From a checkpoint of a small sound classifier: 149.4 epochs.
Rows from block 3 of a small sound classifier, named by matrix and row number. Rows with one number within an expert belong to one neuron, the router's apart. Each number is 500 + 40 x the weight over its row's rms, rounded and kept within 0 to 999. All counts start at 0. Numbers have three digits each. After the name is the row's rms in percent of the matrix's.
After each expert's rows are labels from the 100 clips, of 14848, where the router gives the expert most weight on average: "band" is the frequency band that holds the peak. Only what is clearly more common there than usual is listed. The data: short read English sentences (LibriTTS-R). In brackets: how many of the 100, against the usual share in percent.
# router: slot weights (model.blocks.3.mlp.router.weight, 32x192), inputs 96-191
# gate: expert gate (model.blocks.3.mlp.gate, 32x96x192), inputs 96-191
# up: expert up (model.blocks.3.mlp.up, 32x96x192), inputs 96-191
# down: expert down (model.blocks.3.mlp.down, 32x192x96, transposed), outputs 96-191

# expert 6
router.6 101:450542516527477446465415521465495476445502440412485534545497516570542479490574590533463571414497471454506559478471489515483465470439580537508500479493492578484514527538570410551542429507464499477498488502510487476476440450532543487470525493488415460486433559509460511530484537508556491483
gate.0 093:491499520499497572501546518475455489563436472581493489464510494446411550576492495455539487565449402486548395440550490545543469543449437435553518495500416491498503488451509493519522494492499500461521487460489528486534521546480455612511490507440524463537504464421440462480530536439450509510
up.0 122:451496523455413454479472494510544528506550503440605547554526455557520509447510538516498511401539459492518483512488455468446459433513568526492513518525448453450444546553544475522513514460568466548451441458545482518497398440458561520522448524522516512491405577437525519480484494469511485461
down.0 126:491522563490421468502401475483533499523474475526525495498538495518480524510499535517510556461495513526516514462498561541458486449477522583493578452502557509519394475493565416538495444450443465533459460449551514490502472545558490480511537452443493495600513437460442511450421506450570481399
gate.1 085:535451458502518502475508521512456552504527517518489528438498552580455484417524492505541552521461505571494480512525555511518506484533451478499480517468518500498504548455486545479470519447532531517497477487478544409468502496500440468560535530432529503520539467537483470451468578523441468566
up.1 082:489597550509503470416467460564481576544471471435516539501516578545473556531532487527507465434508511514541519529450503429449506499522503508448461474552513490512504534580575554528472523517481539515502561526550461519507482445497538530455567565517492513495512541485506530595502523513467525455
down.1 079:484482493421434512564495553543557502542563515432539493464514496449504490519462519486458501522533502471534550472514583515500530498524535481505514502519491507493509460469552484515477480486432507516509481538542562490533542584554541479528563511455571491544463468450478482535484530466501542481
gate.2 102:496588437488414476483484514549520586558483470476517571548569512611498595501575457549452454441461586470518479546473520482506492486488493495500539504529475452470450571510559540540495462478501547493521549492496450441532497464538550506512540490496496512553504545501500539485525481461471459411
up.2 094:489581447495423465484486525558514570541501462463515562543557503609529603503576472550462469463468580456518473557455526493496491480490510496495533499513477460460443561528556545545549489485504556486504529485489431437516484487537577512501549483506503486584491548507498545495537475481496441405
down.2 095:537450509511540526463569566464458453448533495534478543421476544480507480537511519500471494532530483508480451504485451530591485542510473457492431499519480502485580531534428570511493578541563530530493538535437482577473473471449484526478421523558486457412488536492553488560538545543420507593
gate.3 103:457573407527411510564554493554556468519519502499487432518527432481471478461512464462432483495504489540495429565564445426480572554497446444507527552605469480482539460528470489527506510502511465449503421490520477483547528459488482525497468454508490516471469488467568478439495458482485508512
up.3 094:470529425499531533527523501576495458549480490496460483486527397512524482428558458508476485433518521508516519525536463468460500538477439486500478518570444488474572373553482445550500528511451530432508443497449462465518555502564510485516556460505538493517448549430527504497551469559526532553
down.3 087:515520471469513520558544510497572528496506571490505469512491485460543501563509445468447450557506447456525499546495576464553501485544442496505488479415474403544525567488502537478424556512512522498497545545476478511466516437452534531487482590499485457495561554546550524595506487502467496536
gate.4 074:496483550570560563458500526503478424542505509510576476550473468638478468426474509545480516485469509482486555466504377509487467481519525501476446493490474539508519417455512435494480542468488524503525446525476494507432476522575488476483468499512448541404482527531450533472463484500501453446
up.4 072:527533521492443484556549505554483537581537533485572559529531490579443623450516500513454468484487500497549449500473513464487483530501522515484537509489566528510576494571556492504468571504528501503536542602498452444534533509487560552556518522506510512517494533440524454571511503553441502464
down.4 069:538595451556517510506464425507471525445551481565479509432533508435513473478527561449559560450563511494578523552501432461507491476529529467470468442542438476512500489535495500492459484602485559532466482438530455555543497516545480534493532495549527495432460454471503523427543510509526527524
band: 250 to 500 Hz (34 vs 12.5)

# expert 7
router.7 096:496535552509487434493544475509440435525441500472516513508506567499454440502428477532484465485433420512523442502534521456503489500466474495579492553485485442574537551497433525516484503527545466503480499485508550435470514463468497484547456455394492444494481510505542479504463466422463531525
gate.0 100:500470524504490481461530488509409499472491448480520490496403506460593533510528403494502518530514489491545491512453495501460524555527536544520510510614455536493556463513475557527518535468518513489529534525480493463563560506538502594523482479510384510516530488424466463482525495473518478531
up.0 110:454484482555506556542489529476554539487509511489483497502516520486431470558560512448511492502531550487463520456509537526511463468479491457427472546448511496469450486433508507515520439570457479464518542474443486580528465506499484496452543458538570509466487483578512562516467529568533518453
down.0 095:519430447501468479570514456464435501482462535512490496558508507423400477512517526478514592545400507543489523489535555519480490485481458484556440561454501522470475517446546564469522491489473491453553479479410457440536504498453464504483493488417455483496460518511464478517468466488460556545
gate.1 086:543490501515483525511428514471496581447573521542428485464510539431537508526558496542561544543475584456469544486497487549452434422499509495452574447536492468443470453509541507435512450431458468552486456504495488533579487518457506567452497533547479487538572473578507447509473504527490467476
up.1 093:493482383505511500479480506480485486463535489493482494488429471445576477399509461555508488531540453545443453560554512581491551511498451503465592480549491480462457523471425532455510574498545535438481477478500550466487512493496486458518539523488490439534528504509437475474547503484555561510
down.1 101:454399474501538436475505523536486480548481473478474416458549410543480524480458550537505553575500421551453425547536512488523433515439479478505441557525550550527477443509487431523498458466513535454468475615512552526487502446558488446482518516560541526485515486474517483473492518499509491525
gate.2 088:547467450495480501520552502502486459472478494494493475463508432529520574579497507486446497510504513502502525550476502490464524489408503498549512437563501558524571497593608496504503516491493515487484604564557451492519465535514504537466471540500508527443466508437527506528491450466376428499
up.2 097:543473531453420500485544510448518498485468484559534458512434505414465518476443559487545488509551450481490480484370482541532528422464460508570577596508498451518516511489485476514542504578557507455432511483492564447483489415423502544500478564456462452550461512488534504514545513423489493511
down.2 097:546488479418483557572518507501519530510512531437451403554504471517524502512496561485496468480593477411503565440535453448474457541515503524484509470484473481534513461491496519481525550490502552524451504491465557465499513550514477550479565512541509472494518431535461543520544487514493509497
gate.3 083:565469488539514578493467521474483560508527539501488504431591547512446524475512471512552558559493564489440542422485419536498448466486518514569459597511470520502563452513541531463434544512476423544512480533433436522506429602438490543500464516514484516446530442488543524495433421534464462517
up.3 088:530495617549530510506412526420427522474460532547471456444582504511486430499488464587542517528558535499465530455437536521558451488506524455489498563454579526530552478553494500573524474509516460551525463454472521491472492464476473497506433572487478429506478492516510536472532486571470511538
down.3 094:534528406505480394546465489464544462477540525476443535505459499464525456527529410505500496574501404496515532549395551523447467541440522488423459478517469518529555523550463524500497491481481486535449529502394500527554523550439488594547489483555503526456483567466603496556474579480498465533
gate.4 099:515494562486440551456488570511495503473564511567530528495568509459517459507499562489601483500502513469461602461498430497451405497477533537486533444484481477495488451462556507505504497482476494576522466513467470555577473553494504536440367557515495538516535464508550497474471501480481505436
up.4 083:523481565514551529512498458457501491499533449489510469546405396523523496474464515501529530541546521531540472471509530600584522587526429482454516558522467488541493542514502515467532572495525565462539508445500460489490598545566511489524583515514611558518567462429524527540548526521560503537
down.4 101:494464511533507445523508464440503478485426472487466505499561461419500458477426579440520555422575452601545531557568494488498500443493533498531511591497484509523465424492520467530526452408507479523493410520538471470480509510517437467543533477464525516515607470446414465520460517498540548486
band: 250 to 500 Hz (58 vs 12.5)

# expert 20
router.20 085:431514508496463468531497541434540578436526476484480436459518493559555496489528508461535506519481391519501482499579534506496481483494471470461507498445443449474521493442524466493524480448484499499488442525570478492494484511455504470454502503452505444484439483519481397468454481460534541429
gate.0 102:489499482501453540566537501558533524553535508565542481574515411570484542514477444482521482461552486483462485420548461461513499469541525446476511570477505423463519421475584501508533429481528463560460446515561513535540478529496510552492464521505554507484465529550514430522548443511477507479
up.0 104:505491510491439555550537499559546542564539506546522463563541389576507510515482437452553497450553447507462498424549464467513497454535496480466529557473499435470515425484568509494548436468545452582461468502552517537540477527501529556473467537509556497485457519547507462503518453505484512503
down.0 114:488503479466517502477598575479416536487541476542488500463439481452530482526554525519506430498431523498591524508434487469522476558541466486505439482518495503532568542447469532494454461512480482454500548477417498510484506491501499506497518489563536459447491551510602459545525529431447492583
gate.1 136:469468468455529490435509522560424490467496472458499571428455503471538535476559430499526455459507502473514473536494517484512587483520476554483471508538533492479488539449489516470533489474502460499510528513458545483508483495521521499473569492514452493483460540502427538461503527529562577521
up.1 134:469500480462532476420532532536418490468511467444521526416457502487532535462553448534488436468486500471535435559494531488484584473541477567479469530565535500482452577453488494440531501481530478489509530494458582505494477479503532495518567505490463489477479547494425567449500531507587551525
down.1 109:479514564486496536403482569457515518571485448533559568521497527500488556569545530483509433516523506450519475438351449508486531467514509558436518531463551447497543471464476553511516463478509525482483551455448488551431475493462476527464502501550541475539490510468505535506525502481419459496
gate.2 112:467535438513433516514481483539537550550578513526474494561508455575508507467535505544481439432558450467560495515530484481488465497555468460490505542609521434480464540474573469486517475475518455552492445499514538504487484497499553539507535517451540480493459554511493451472501478521560463506
up.2 115:460551422527455536505499485529536565544580519523492507575512439577509511483533501544488432433549432464560491504519485499489447477548490449474515549577494432466464531461561458495530474480516463575480461490514532508499461481498540520497538506453524470498461550530497459456520481501542471510
down.2 108:528492498478514486479601506480422480508518464475463570482472553510518498589520486431476420549443450490595435495430468449503512500473515478513443521547527534539543514495413568463487554483484523517501531485470469456467505489493519571478511503565497467421555524530565532588551525489369494557
gate.3 101:516474531484494475523480474527499503494474518559546514537507535484486457529443500522551534548479530524460492410441480521539479540519590590519488499505479484488453374481474470542508487458469521489450520545564496500464568479528469588502454449507504483569531446507492542628582495460500533457
up.3 095:467548473534525470476494527523512450493474463464468395460469541508453512480561477481436457488468528490458494484463488471538502525479516578493494479452487487562518482510538473478512439479493517485524509503507470593486542444526542503499475433522495557578485526544502544452479496433576485441
down.3 093:526507518489459573476495521553440606533461587404537541566587508487436457470461441474523494480487486453454537540501487551526505460498529472518536514493510457515537459459488483431469556511517463638538505372539505501523509417547488507557487565515457500486503519547488511533465465540468548488
gate.4 089:469504534459523430461485489448485530456515516549466508532487501520585463530541511490450483490491410499456551494503547478416373565482480501478555465450530439485478517534462465475574493442435478521556490465393529552500485504560501534508464515461459477566507503436506404505542510532557508494
up.4 099:482519533461489467455488492474460495451527473565476479501451484494589466541546527543462495494500413500432596492510531503439371504481489499489532479467531461514484530520542462518568511403433494526533492445401513537498473504543500539510461527452475470622500493499525394472529504496527490492
down.4 102:478479552504554491494559556485476475553526541524555528450467546449491519508523505404472471541518508475576478521428528445469494495420508461447442505594542449527532448531489570552489550479526540476480557544566511517488493516449538567551508470591536513438503555535537487521533537520456507550
band: 1000 to 2000 Hz (33 vs 12.5)

# expert 9
router.9 089:470499539527495487512480525431493486498499430485512497452515527458467424485453592485553563519484457543478499482478513510514502452414543583525491463412497496551558477472495491448479529538538439475474494482544488460450507473469489463494462470477407447389472472488525408480455509387519532535
gate.20 099:525468481468442457548506540486511496511534528482494479519495528481563538488486463446500558484475464500479519521534521475446475477506426456542588480490347437409516518540451551500524496478480480497487441561507510452527413512455497450507414474437465470538462523443503443451507484470464463428
up.20 091:481497521521485494529511452477433527419467533447487509415522455547526517516538490456513523524484497521530523423476489547577531507500457490504447551461516532627576519438494517574463456512468493473559453511511504451511520495472426486425509556499539569540494476469497553551402479448430494518
down.20 091:487498461457401484549498594488566468563436467452593496487517516531518482539477528526536537527520488548516468484500522500495505486508517535587518544467577507498497523453569498537512498514490498568487522467514529522458484522522438470555487398458508425543481504504482513479517533488518487485
gate.21 093:535527499568533542471440517470572492495523473423490545522511479474573489398484485576466516508468523474529512522488460542458563460511499522512482523489469532400481517586508445508527517555510594475540504577485561466586560503566540490580495531499521486522549495496559471531523564554585564563
up.21 085:427422459509534477490526478541464490472531550482562417508510518555460505548531486402534508474446471498422502527491442473483464540439504557507501465487502505490528531475503533450448436497451457498505495518481503499525418531463507529546491483452462465511451538474496499541483454469519524510
down.21 087:517415509474489477440557522491400556463575480505453572453525533524562484504462470551555508486447461574475495508543446452500510565482426493528391506540459520525580511476500540475508467497471541537494470549503495446562495537468515529411507497505479490466512501484499549491517531560413573551
gate.22 099:467490483487452424488469545462562468519488510527492487512514554500551425560530541466498527522543509529519548537502507507466371472537505467417556438494512533470520531548456550522553452496491516514471489475470465516522442558486464523474423437405466419585449518521453414533514582522466473479
up.22 096:441485540521521503555454527414471538449469497530479531458507570479462490561509478512570454583476491510505492469494626549564510502469520500527474566445551539566521560446469547512533520540479498474536484519489569471496586483430474486449485437505520502518572443515503460496509459508478514445
down.22 106:505447510524459465500502557533547444572455485472550495483529511529498514483513627567543583536472507563485479557558505489535542483528564461520656518492428428484487498499512443542513544545495444524484573494445570537456469461521503472534524524476473461539451492511559461493560513517546470473
gate.23 111:438515548547516520459509533470427475467522467564541540515535552497429428538478538585524450457490461487526515450459497500535515475451554542520510453465459473450440548464487464489541537532515393513487512464454498515492494418485542530480520479451414436441461529501500522487452490412524533484
up.23 111:442471522532505540469482517461462481453499473520536553532536559483421432529479555586525452453485444474527513471472461514529521468452550565512496473461445500422461510469477472477521548549499408479493484476473484526489495406486530542491503472432423417426461549499487515490464459428533532469
down.23 102:483477482443572532536518557573563496560506511462561494491520392480501517502476438525449483500497518496498483507474522504480490540506493505456505489543455470500588507490484457508476593529529465550510519567516477514461558499480504529437459520565537552472499581492555551492592490478450503533
gate.24 118:491479544525497513458450517449435478464532500556534523521522537473440419533454525523548469442509446467510443443461507505519493467420566558512505514461489471460463526519494452478527524571520403540462474480460542523551481433463523595515503505440435428451450540489463524470465537430588539519
up.24 117:515532483462503496538537492547581517537488515451461485477489470546570594487540494480442525532492530528496529537502488471471554540599434442465498497504516534546554460505497538501497481439474612473561506564501496493456520561548477439493492503553569584567572463476524484563519463574424479486
down.24 111:503544512573480454434457444428498496458496466563456492474454563500509457510509523459542513437506543485520498527480482554497504485489491537507477487489515529456460500505549522459503402467492578471482431428501490488562470489520492517559513488434468429527529442461443462473453521525561517487
band: 2000 to 4000 Hz (78 vs 25)

# expert 31
router.31 078:441540462515486495589487425496501545499547487495513530544454530512407486488460476446548490508525478535405512434511454557459563627528508457485545525445531503444436510546536554390479434463454497511504521478549418460449486525525459544531448449465523500508527487506460440496416472516553492469
gate.0 117:481581470506551471447489579430451471467443497512470533427474505536540510538525472595439507531468475509508491522497555517438445492432461450507466514575482565518543542525526496540515509479491509527568481454494535547487504531558455430520593493532417485444510484556475482438519469502494540523
up.0 098:565510491493500506491549564454463493498420485548495537493527532519389554504565441562472518525501521483477482467547518465515483514426492448558455489502493476536482420456465484509431560600495488540517522466488551503569543484541500514457548547545464493428462473538533441483501494456408544524
down.0 098:559542515515507509420516589489457531510512518527519533508528534491432466523487473433526463534498507449470450477419474445530452454471439488475474510549565475485539467562527587515517504522533544513490529469528536512473473490527492583514485559569490488465485518485560533505532526475459445546
gate.1 097:465470497498531448474486504448474476487470408524462472394513491488461540459507496500478524508471493523475475520539506447531484504379395512533487486486468581498562480532505394452490585567492532464575455529431457507529551482547533476502516536561493526503537469415517512480491534511572539542
up.1 102:514542436495485504595500434571532478520559604516514496480448472501478502465445510483417508486548513525509508509547514421477550542545489430493473568552528553499542477538506494406485534506494488490524446536607503480423496487512497475469516499534520544458514510534548560511555462543506569529
down.1 109:454513524543460517507483464540537558591567559473585499586528424474425506517512544473464478480511460459453509449505501479498483495509501589580562502526515458486412497505519506544483487534425485455509442492585534473503536570546538507484460551512497499595477506492487437504439501512524552419
gate.2 092:543461588548457466506505438463516501565536528530537540539570518599508479487398548458591506537547477572535506498548493499524559476514497440488519536434525515525498468551496527494540488551540444529462480486561548473456509564484488505488505553480521477485479497521482496529481495519483580493
up.2 098:455521445437558520462532570545461498433431468458471489465402516422504513480574491577435488442482510417459533523460491537465487506508468580510476454568461538490470552482464495470462502436477524489501565468436468479475493467504514461493499496520465493541534522484488504476491513462534407473
down.2 096:487487465475465480518440468546545545530477534534465529540483511449544500443507406509522549474491550489465501461551521584511499538494502578591554458468489520488481460481486411536550509488533506496508460452584454458502531507445556527483476516419485535574514482483462474452441492499532509436
gate.3 102:493528483507450482506475498428583504477617491507526525525509491528477464525498541475468501487501433426531450512545499547482472474473503469471553523423539432459507558496592430524557564485494512469525470552473486606510483466496534522516530473462544534526493477444521491527504569530528522426
up.3 101:499450508489546504486515492549420514533393525489465475489487512461511545466481461486538495501492550558485555503478496465530539527512476519565479491574465567507505448489412563482430426515507471522475515436511502396496498536517445488486472527532440480477508511568465491486501430475454476591
down.3 103:475514517490439508532411428498580482518468467485507485519508453494470493519514456542507556453493533466530541464512524553454544499489513581529521510442428547503528553465473425528486481537443512472477425433542491481524543516458494455476497458418513485600491498521421559465448456526533466429
gate.4 094:457476514439499452375528535476465515500478451511477504451494522545513522540529495494503540499441428501513469481489510481515454483448483575555498410481516533520512483451453470509541490456503468480523477486428564484538538502473520502408487418516495505451528477406454476496505527441512486501
up.4 093:482436489486533476507571497447454509455491505487486532410462548503513522527495480524565518563458478515587403510424535536595522429486563556599458469474468551510538543431549514551559495521514494450488503518515564515504514524495464566501490463465463474517459492536480554539436462483503515526
down.4 101:493479509472564488510570549463542537458535446515435555466506558545539478513516516525502442535492473473511524494486409518526564552507458447470495475392491491481571427486507447486434504478556580506489577467470461443478433452469444528492453450492428414430500492528494502552531489444488456513
band: 0 to 250 Hz (77 vs 12.5)

# expert 3
router.3 095:513480524500526473460482488429485502420472521481504533486535518438498515500535563498501501489518523460509528502573546512495422458467470372542527562508497477437494541497481518535461496506452471525482475466436443532594468555467507522503483572550511487511453499497545471556448526519515537538
gate.5 128:547497506425418470465483515482511524521466519468533508524536477517485551473528581472506478424502516479577490535512503446461488425533462502598469513532487433475471555457489491549540495466544504535438470432493483536538408500444485490517496491541551509522398549524522477507460473473491530530
up.5 140:448504474578540514529505496487477496452520460541447486470470521500500438548489453521527527578488452505429524442492510567525501557482535497401529488454507563523510447535503497444460477511438452470520516539506500443443544499520506498465495484425435440454561460481467509472508528503507452473
down.5 123:507464520479440502448422532519533507534485509504612509493548498519459504467452575515551514488482486542528468477483521531468532453523494594511566509461482420462444436449553436564532527472486510518470483419505577472492467548477446490588481482478481463607444491519535459392438569478530445394
gate.6 085:528506530451454534495449519562591583571408521464522481507570500500525505447472552495552441461519554502497566514454481477464497476557450571482475555538467478475427466487456496545458508508502496546451512442510459518470510441503480460513537503545573536429523543480508565541543479521513495471
up.6 092:501487522537587516458477508418419467474490489553507554506510575485466418516558433558552497551519489474455514426508499553513452514453532449445490472463492506479480463482504551501472485501472510504541547482472421513486511572499494538506462533475457446545479508483518455510462568512504510490
down.6 106:471495526467455507537479502508565507530499484527573495493569515569495514447497501527545482531517479577531504488530484504448561452481536564469580509511514449479451439469527421595483525491516492536472490475503536376540467527501462492579496525444521460537402459516576396379487516491523461466
gate.7 072:478512494618441479536483498487478540448529468496458463480502490503486479518447530505480596555470493541521470564512451475554505504534541503476491438493464507573556444541514474461463500467527466479556439553496472445501510472484467499467508511478426498432500429488537419533508470439481456487
up.7 077:507542444499548507485484540545469537472501475531464480497486457530466569461524438519568459514455460548460455505422563509551550458494570558486475498473506501490499480449563474538639515479512578428508578500561513494481547474559469532485495398527503535579510505535494434486525455543524449507
down.7 082:523513469528483501435558487518446478521529454546469485500472429464571491431516529525482429477534546558560517558513552483529486460435494495451439510477455474593578553429445425508443370548538501581537524510477457481571455478521547431479517513546563466491465500471528520483478504453530467517
gate.8 112:479528459553513517542466588519475603458518429529447481465483470553490539524576491516525508538432456544485413471424520525505547500529545536495431474447477517533498505477549458515530490472510488460503522503511535428468562429532430495476511453446474498482528448513481498471561474461494509440
up.8 088:476541472481443472485491567524503559497448480469480452477478432524458582527547516518439485483484483485479471519539521414513492491460474485541550506510442424476494520527484474505553508468572452506464543453530536526444513511434476499486491426519478504482422494496446483436535436427453494492
down.8 082:471454505504455517459459553526515464495492459528510488488473552514499443518537477456493572464464503598546464487496525541473524480493513506507496432475434471513508478495526484478532500487534577500472499368480557437535511522483476502495495446493485438541474492508520456389469435418441539440
gate.9 102:462554453532467517574475468459573521458493445526433493541514441532577467514560526529492524520476426491530559486494489570468525573519506497471507438479440515514498512558469490514531462492441561464519487500553498476451492471557530434454517498441479462453524501454503508461524485507502447455
up.9 090:517458499484595561479550478548483474504554574535506527476461542407517486487521435492522477535498515491466539539461530495503520507535542495442521503465512510466447438564488534509539558518491528484530519515588496530467547562509530524534540488489472500555531511514454514515563532575504502516
down.9 086:488555526467522479416473446494466472467511511527396418560500545427541556488520525467520519516538526474476487537498538495516442476473513502498511481579539529519547466520536464512489482493504472475522583472531556526464561384465607512556562488489478506523537516576462507547474401467520497485
band: 1000 to 2000 Hz (49 vs 12.5)

# expert 4
router.4 117:509544484509449474497378517449564479468546446480527495488502490505456467496542509507513476474495448486445470496508483506457475463553549502443494501478535490518496519533511457438484550439511497507472467469464479540505443444442515521433452557480490495486479511505498475424461475486492520426
gate.5 091:474547480474540481548524495508490468520429469418518475517530543447512520491534479526477541492541507516443570529494519467486478599505553538480476520581485550511498413526460522515475468467476516442520508499558498528488500517497549454457481533563525524504494504509496503478514525462521464492
up.5 102:460459480425466459416453503507503558498544555469539600565492521565467506559492512527508487440505503436481476437482509526467460422539498521490483519514546466466409557504537477460542486448486467536439400488467479515470449420485509516516474496486486505500471534539485515527469492555542484458
down.5 109:464479506511440449475452460451524491503472476508515499493505567494464500530442509498559532452509532475557479442513483521431474460530480566539547521463503508506448485501542466543473447460474507479467417371481568473447434497528425494537480469418471453570488445478439478470446420505502529452
gate.6 091:537501521480418465486478440504547475527474563494473501551540498531573429514481536496515513521475538554477561496504515508480473544483501470497497556532581524526499445516528511566427476533513559514503517552574493536474557509510479497533454534506537576476553453434559500561502500443469437566
up.6 089:494559452486501477525476443523611510505450476490482549484483490430473498539509503516446506495524478482451500455464473512483376513470465455468550529513502528519552540526515551518487536560502534494522474530572436514461526453515520515487493533475554525521546500496496562497557532510481492466
down.6 099:489525513532550540531565591532455535486560517483481507526457451508482467503518501464453510560472466467458543524505476428541510526485505438423454517477473460469560488490498468408519579525498488506547570545502466521542502513475564503439534548576534527427564541503533460500579539498471459615
gate.7 078:468557571548460511447505460459499566458457529439494499472545503505547552500531434543505501488476466490485482448476527486514541499509462545480484520474547537542517567535494510502435448520516476526554486481512547503514500473495541505466438579476475499444529489435459432505450495447456493521
up.7 071:463515540519525584478509427502531518449517532527466549480507429474533515546501463533478504492484461467505368460543465549487497542515550495458484431442564565475431594582485494426483492498525528442502436489459496439513514444534512597455463553464496518442527491394368487478435485473519508505
down.7 076:496545520505544581499545497536515500534553569474443450578552498531531524513531465488467475504485533472447504536497475433475524550500499500535476496476476529504476564500431522461507576591502492594545502585539476461530490477473509505377482512605493594457502491515535503520482488485467563560
gate.8 088:545562452494499527542466520491565511489473478534442487579466545462494491496505530591553541534513434482471507488490466560461413462493473511490501485580431478492500488492496531483497528528533539482458517472453535543500489495462527491517552517481508470493476474522493484513527461455482430490
up.8 082:457500501445467475458494510579522522535489555528443567508482520549574492538468515469451515524503522519485459485558535478519463509544428522477504499545596470569476552517478507481493479506470507522477496528505564498456540485452453479484499531492499515518547475471502525473536591503511498500
down.8 096:500436538448553423510484424518492462509547516536460457509382455532494473541529558524513511525533584470530495559470532444437501469422548472456524476510522505536529506561471460458493559552477493457504516541494491521519518525501621513485597454554541534508573515457494549530528447544477497505
gate.9 098:446485522497477494504434537461477503510454501449556469506453532519507477471531557562521544503538483523405619475495496482527465586505520514515492522466446498512536440511474499511456481464481523529564507501533551555466479520527510437399471518516468517490474491533567493479545478500486477435
up.9 111:456451483445442518500491461547551515523568518523545570584500439560535504506497483451491448434557487485526513504541488486487486511517478519449552474475524482449427549549484465459524539510534476521445437513436511456509463432427558522451449527466520529478489536430494554487482511540513489489
down.9 104:466475504525499489543460441470540456509477461522484532533513540461448450592465540497535607480493489500538520446566537547421492447512510530527519460444520488531459508526558411493460453504431512495469410383465478536495481554518498493495514449387493450550509460470456511442449430520527506474
band: 0 to 250 Hz (76 vs 12.5)

# expert 5
router.5 122:471512489577492597493489505552466597445545515520449548501547479527416506475536515518518456473429534534533453480431439475580525471477581562478465454509534550530462461438562513477454541530495544470470493525522438444481521437486426502420534514506506509445523529512483520464510510501492477465
gate.5 106:497499536444511546547510587503542519483416481527494441538527520455562437536538463507526484502475498458555545457439521560528513506543533552483469447460446505515451460478455523560543520517441547522426570465537552484534541487482429514472524455476526460591524528588517529481507462479477504462
up.5 099:533512472562497444460535427503489456513564504462530517486465468535450544481482510454460546497512504542461401553554506454470496503437448447493517519512510484485561528541530460465464499472556452487602374541447458532494477523541611503527440523511462561445499458426494483504501521506469513573
down.5 088:560430514439550482453545571434459496523526524425532545526493536505408451604474511523508458541464539495542553393464614507452560512507539442479452471450512462489548509429496467460467521524424501467518521409487472498494479488498425526495469523502489479459525494486506535504535531550481500523
gate.6 101:479531490472506538570496555496535528483470467554477404547562503457525427512529470501516473509457481522561523453458574569560535554537518567461462431474454504504503485460451494546551566554483525450486526544559480474517565468520452460433514460476539448570513526507485523510512482439475468489
up.6 101:554480502511493467413504464511453477529524522457509581465431509531483572490472544493506530490542510490442470543538438442442456422469481424526528570536534474491482497537544504451453450453526463544500477474439517536457429520477541524550479543521455560453480475480523475492487515549527523524
down.6 084:498397523461532513483491487357494541538514485481495529492499548521466523625513513484550449522477530481521490350464551532444465503472510544527528490463514481513455498475480480481510524503387494501537448480435526472531555524512448473482442501454534503526503499489518536531517574504411470474
gate.7 093:498456572491508491508417503448496523520429479447499467511527585502511451483483517497565548595432508502472480430551525542507485488505434464490514514500420436481519484521414535446532449497457403516524494459486478555519499550514497492543535412513481459513474434483500445511512497488480488524
up.7 092:471481482518490449566471525483473515522505457511516465452496522522501499499460415479497525520498429529427516540506569500460508489496517508512487423529465510506612493520499489534490503476508455509503410550472517558490522541440521471444402476482468549537482469535479442563509505549533511486
down.7 098:418534551485519469426494504480542504557526499548528427482547463599554460452549490507470500472539557513483535551463535501513471485417503449468428483538509496480532522503444476461493492427559526432539494556494433465511576526437591481433468526515497566420484519535535461461496561424497510574
gate.8 093:493473503437493442539493466436471474502494497517531484495507589500549486499439520515556523559521469504456523516561458536410437488518454422492495453527517522429518494493473518507527440445448485513454475457491520534507455628545470459477488493452431472540438463500419510497521512559514483522
up.8 077:492550466471535477423421509504460610447516491559427567512543520566457514488548496527440477481404452485482511557535488491517452451455459488508503483560495577457525576417556462424491425485473505464547477547449497476471473550569431453468491481482420471444440489465433428523506530507506440467
down.8 081:499504550515484526549489446506513497529519474489449478482526483505502570426476533471518492531563445478501511529524436537471513522575480507509506459558506517424463426528529510441489483465467498426487464508482499510492427524474524459440488503551493457460536457445506427470492396524454490519
gate.9 099:522483561523540537472574482535481427518495536536533511505543531486539481476486527486530481553536579507548479493460464483544567549481467556529544477514477501491461513517512585457456511520525528512559562410526461495453595539526498511529501504569559558493551492515529522456511463522463569536
up.9 110:433511480512461454543433534473471521490511473425544452508442496532534487544498459513450495468494411454446549538576585542431454512527498425468494488466506460496535536517499408516530485441435400540456487530506574504535450502496522512539484511434450446531453492487499460561522538463515456479
down.9 115:500474490506497513431503477532481483538503468534468473546564551532459496501492466436540523457420537536524514493560459543505495514495541532541552499460507516497473495436431470573510624501464439524503473452511586439514583534520450483547496502387480429580461523525495520488475578507468475438
band: 250 to 500 Hz (84 vs 12.5)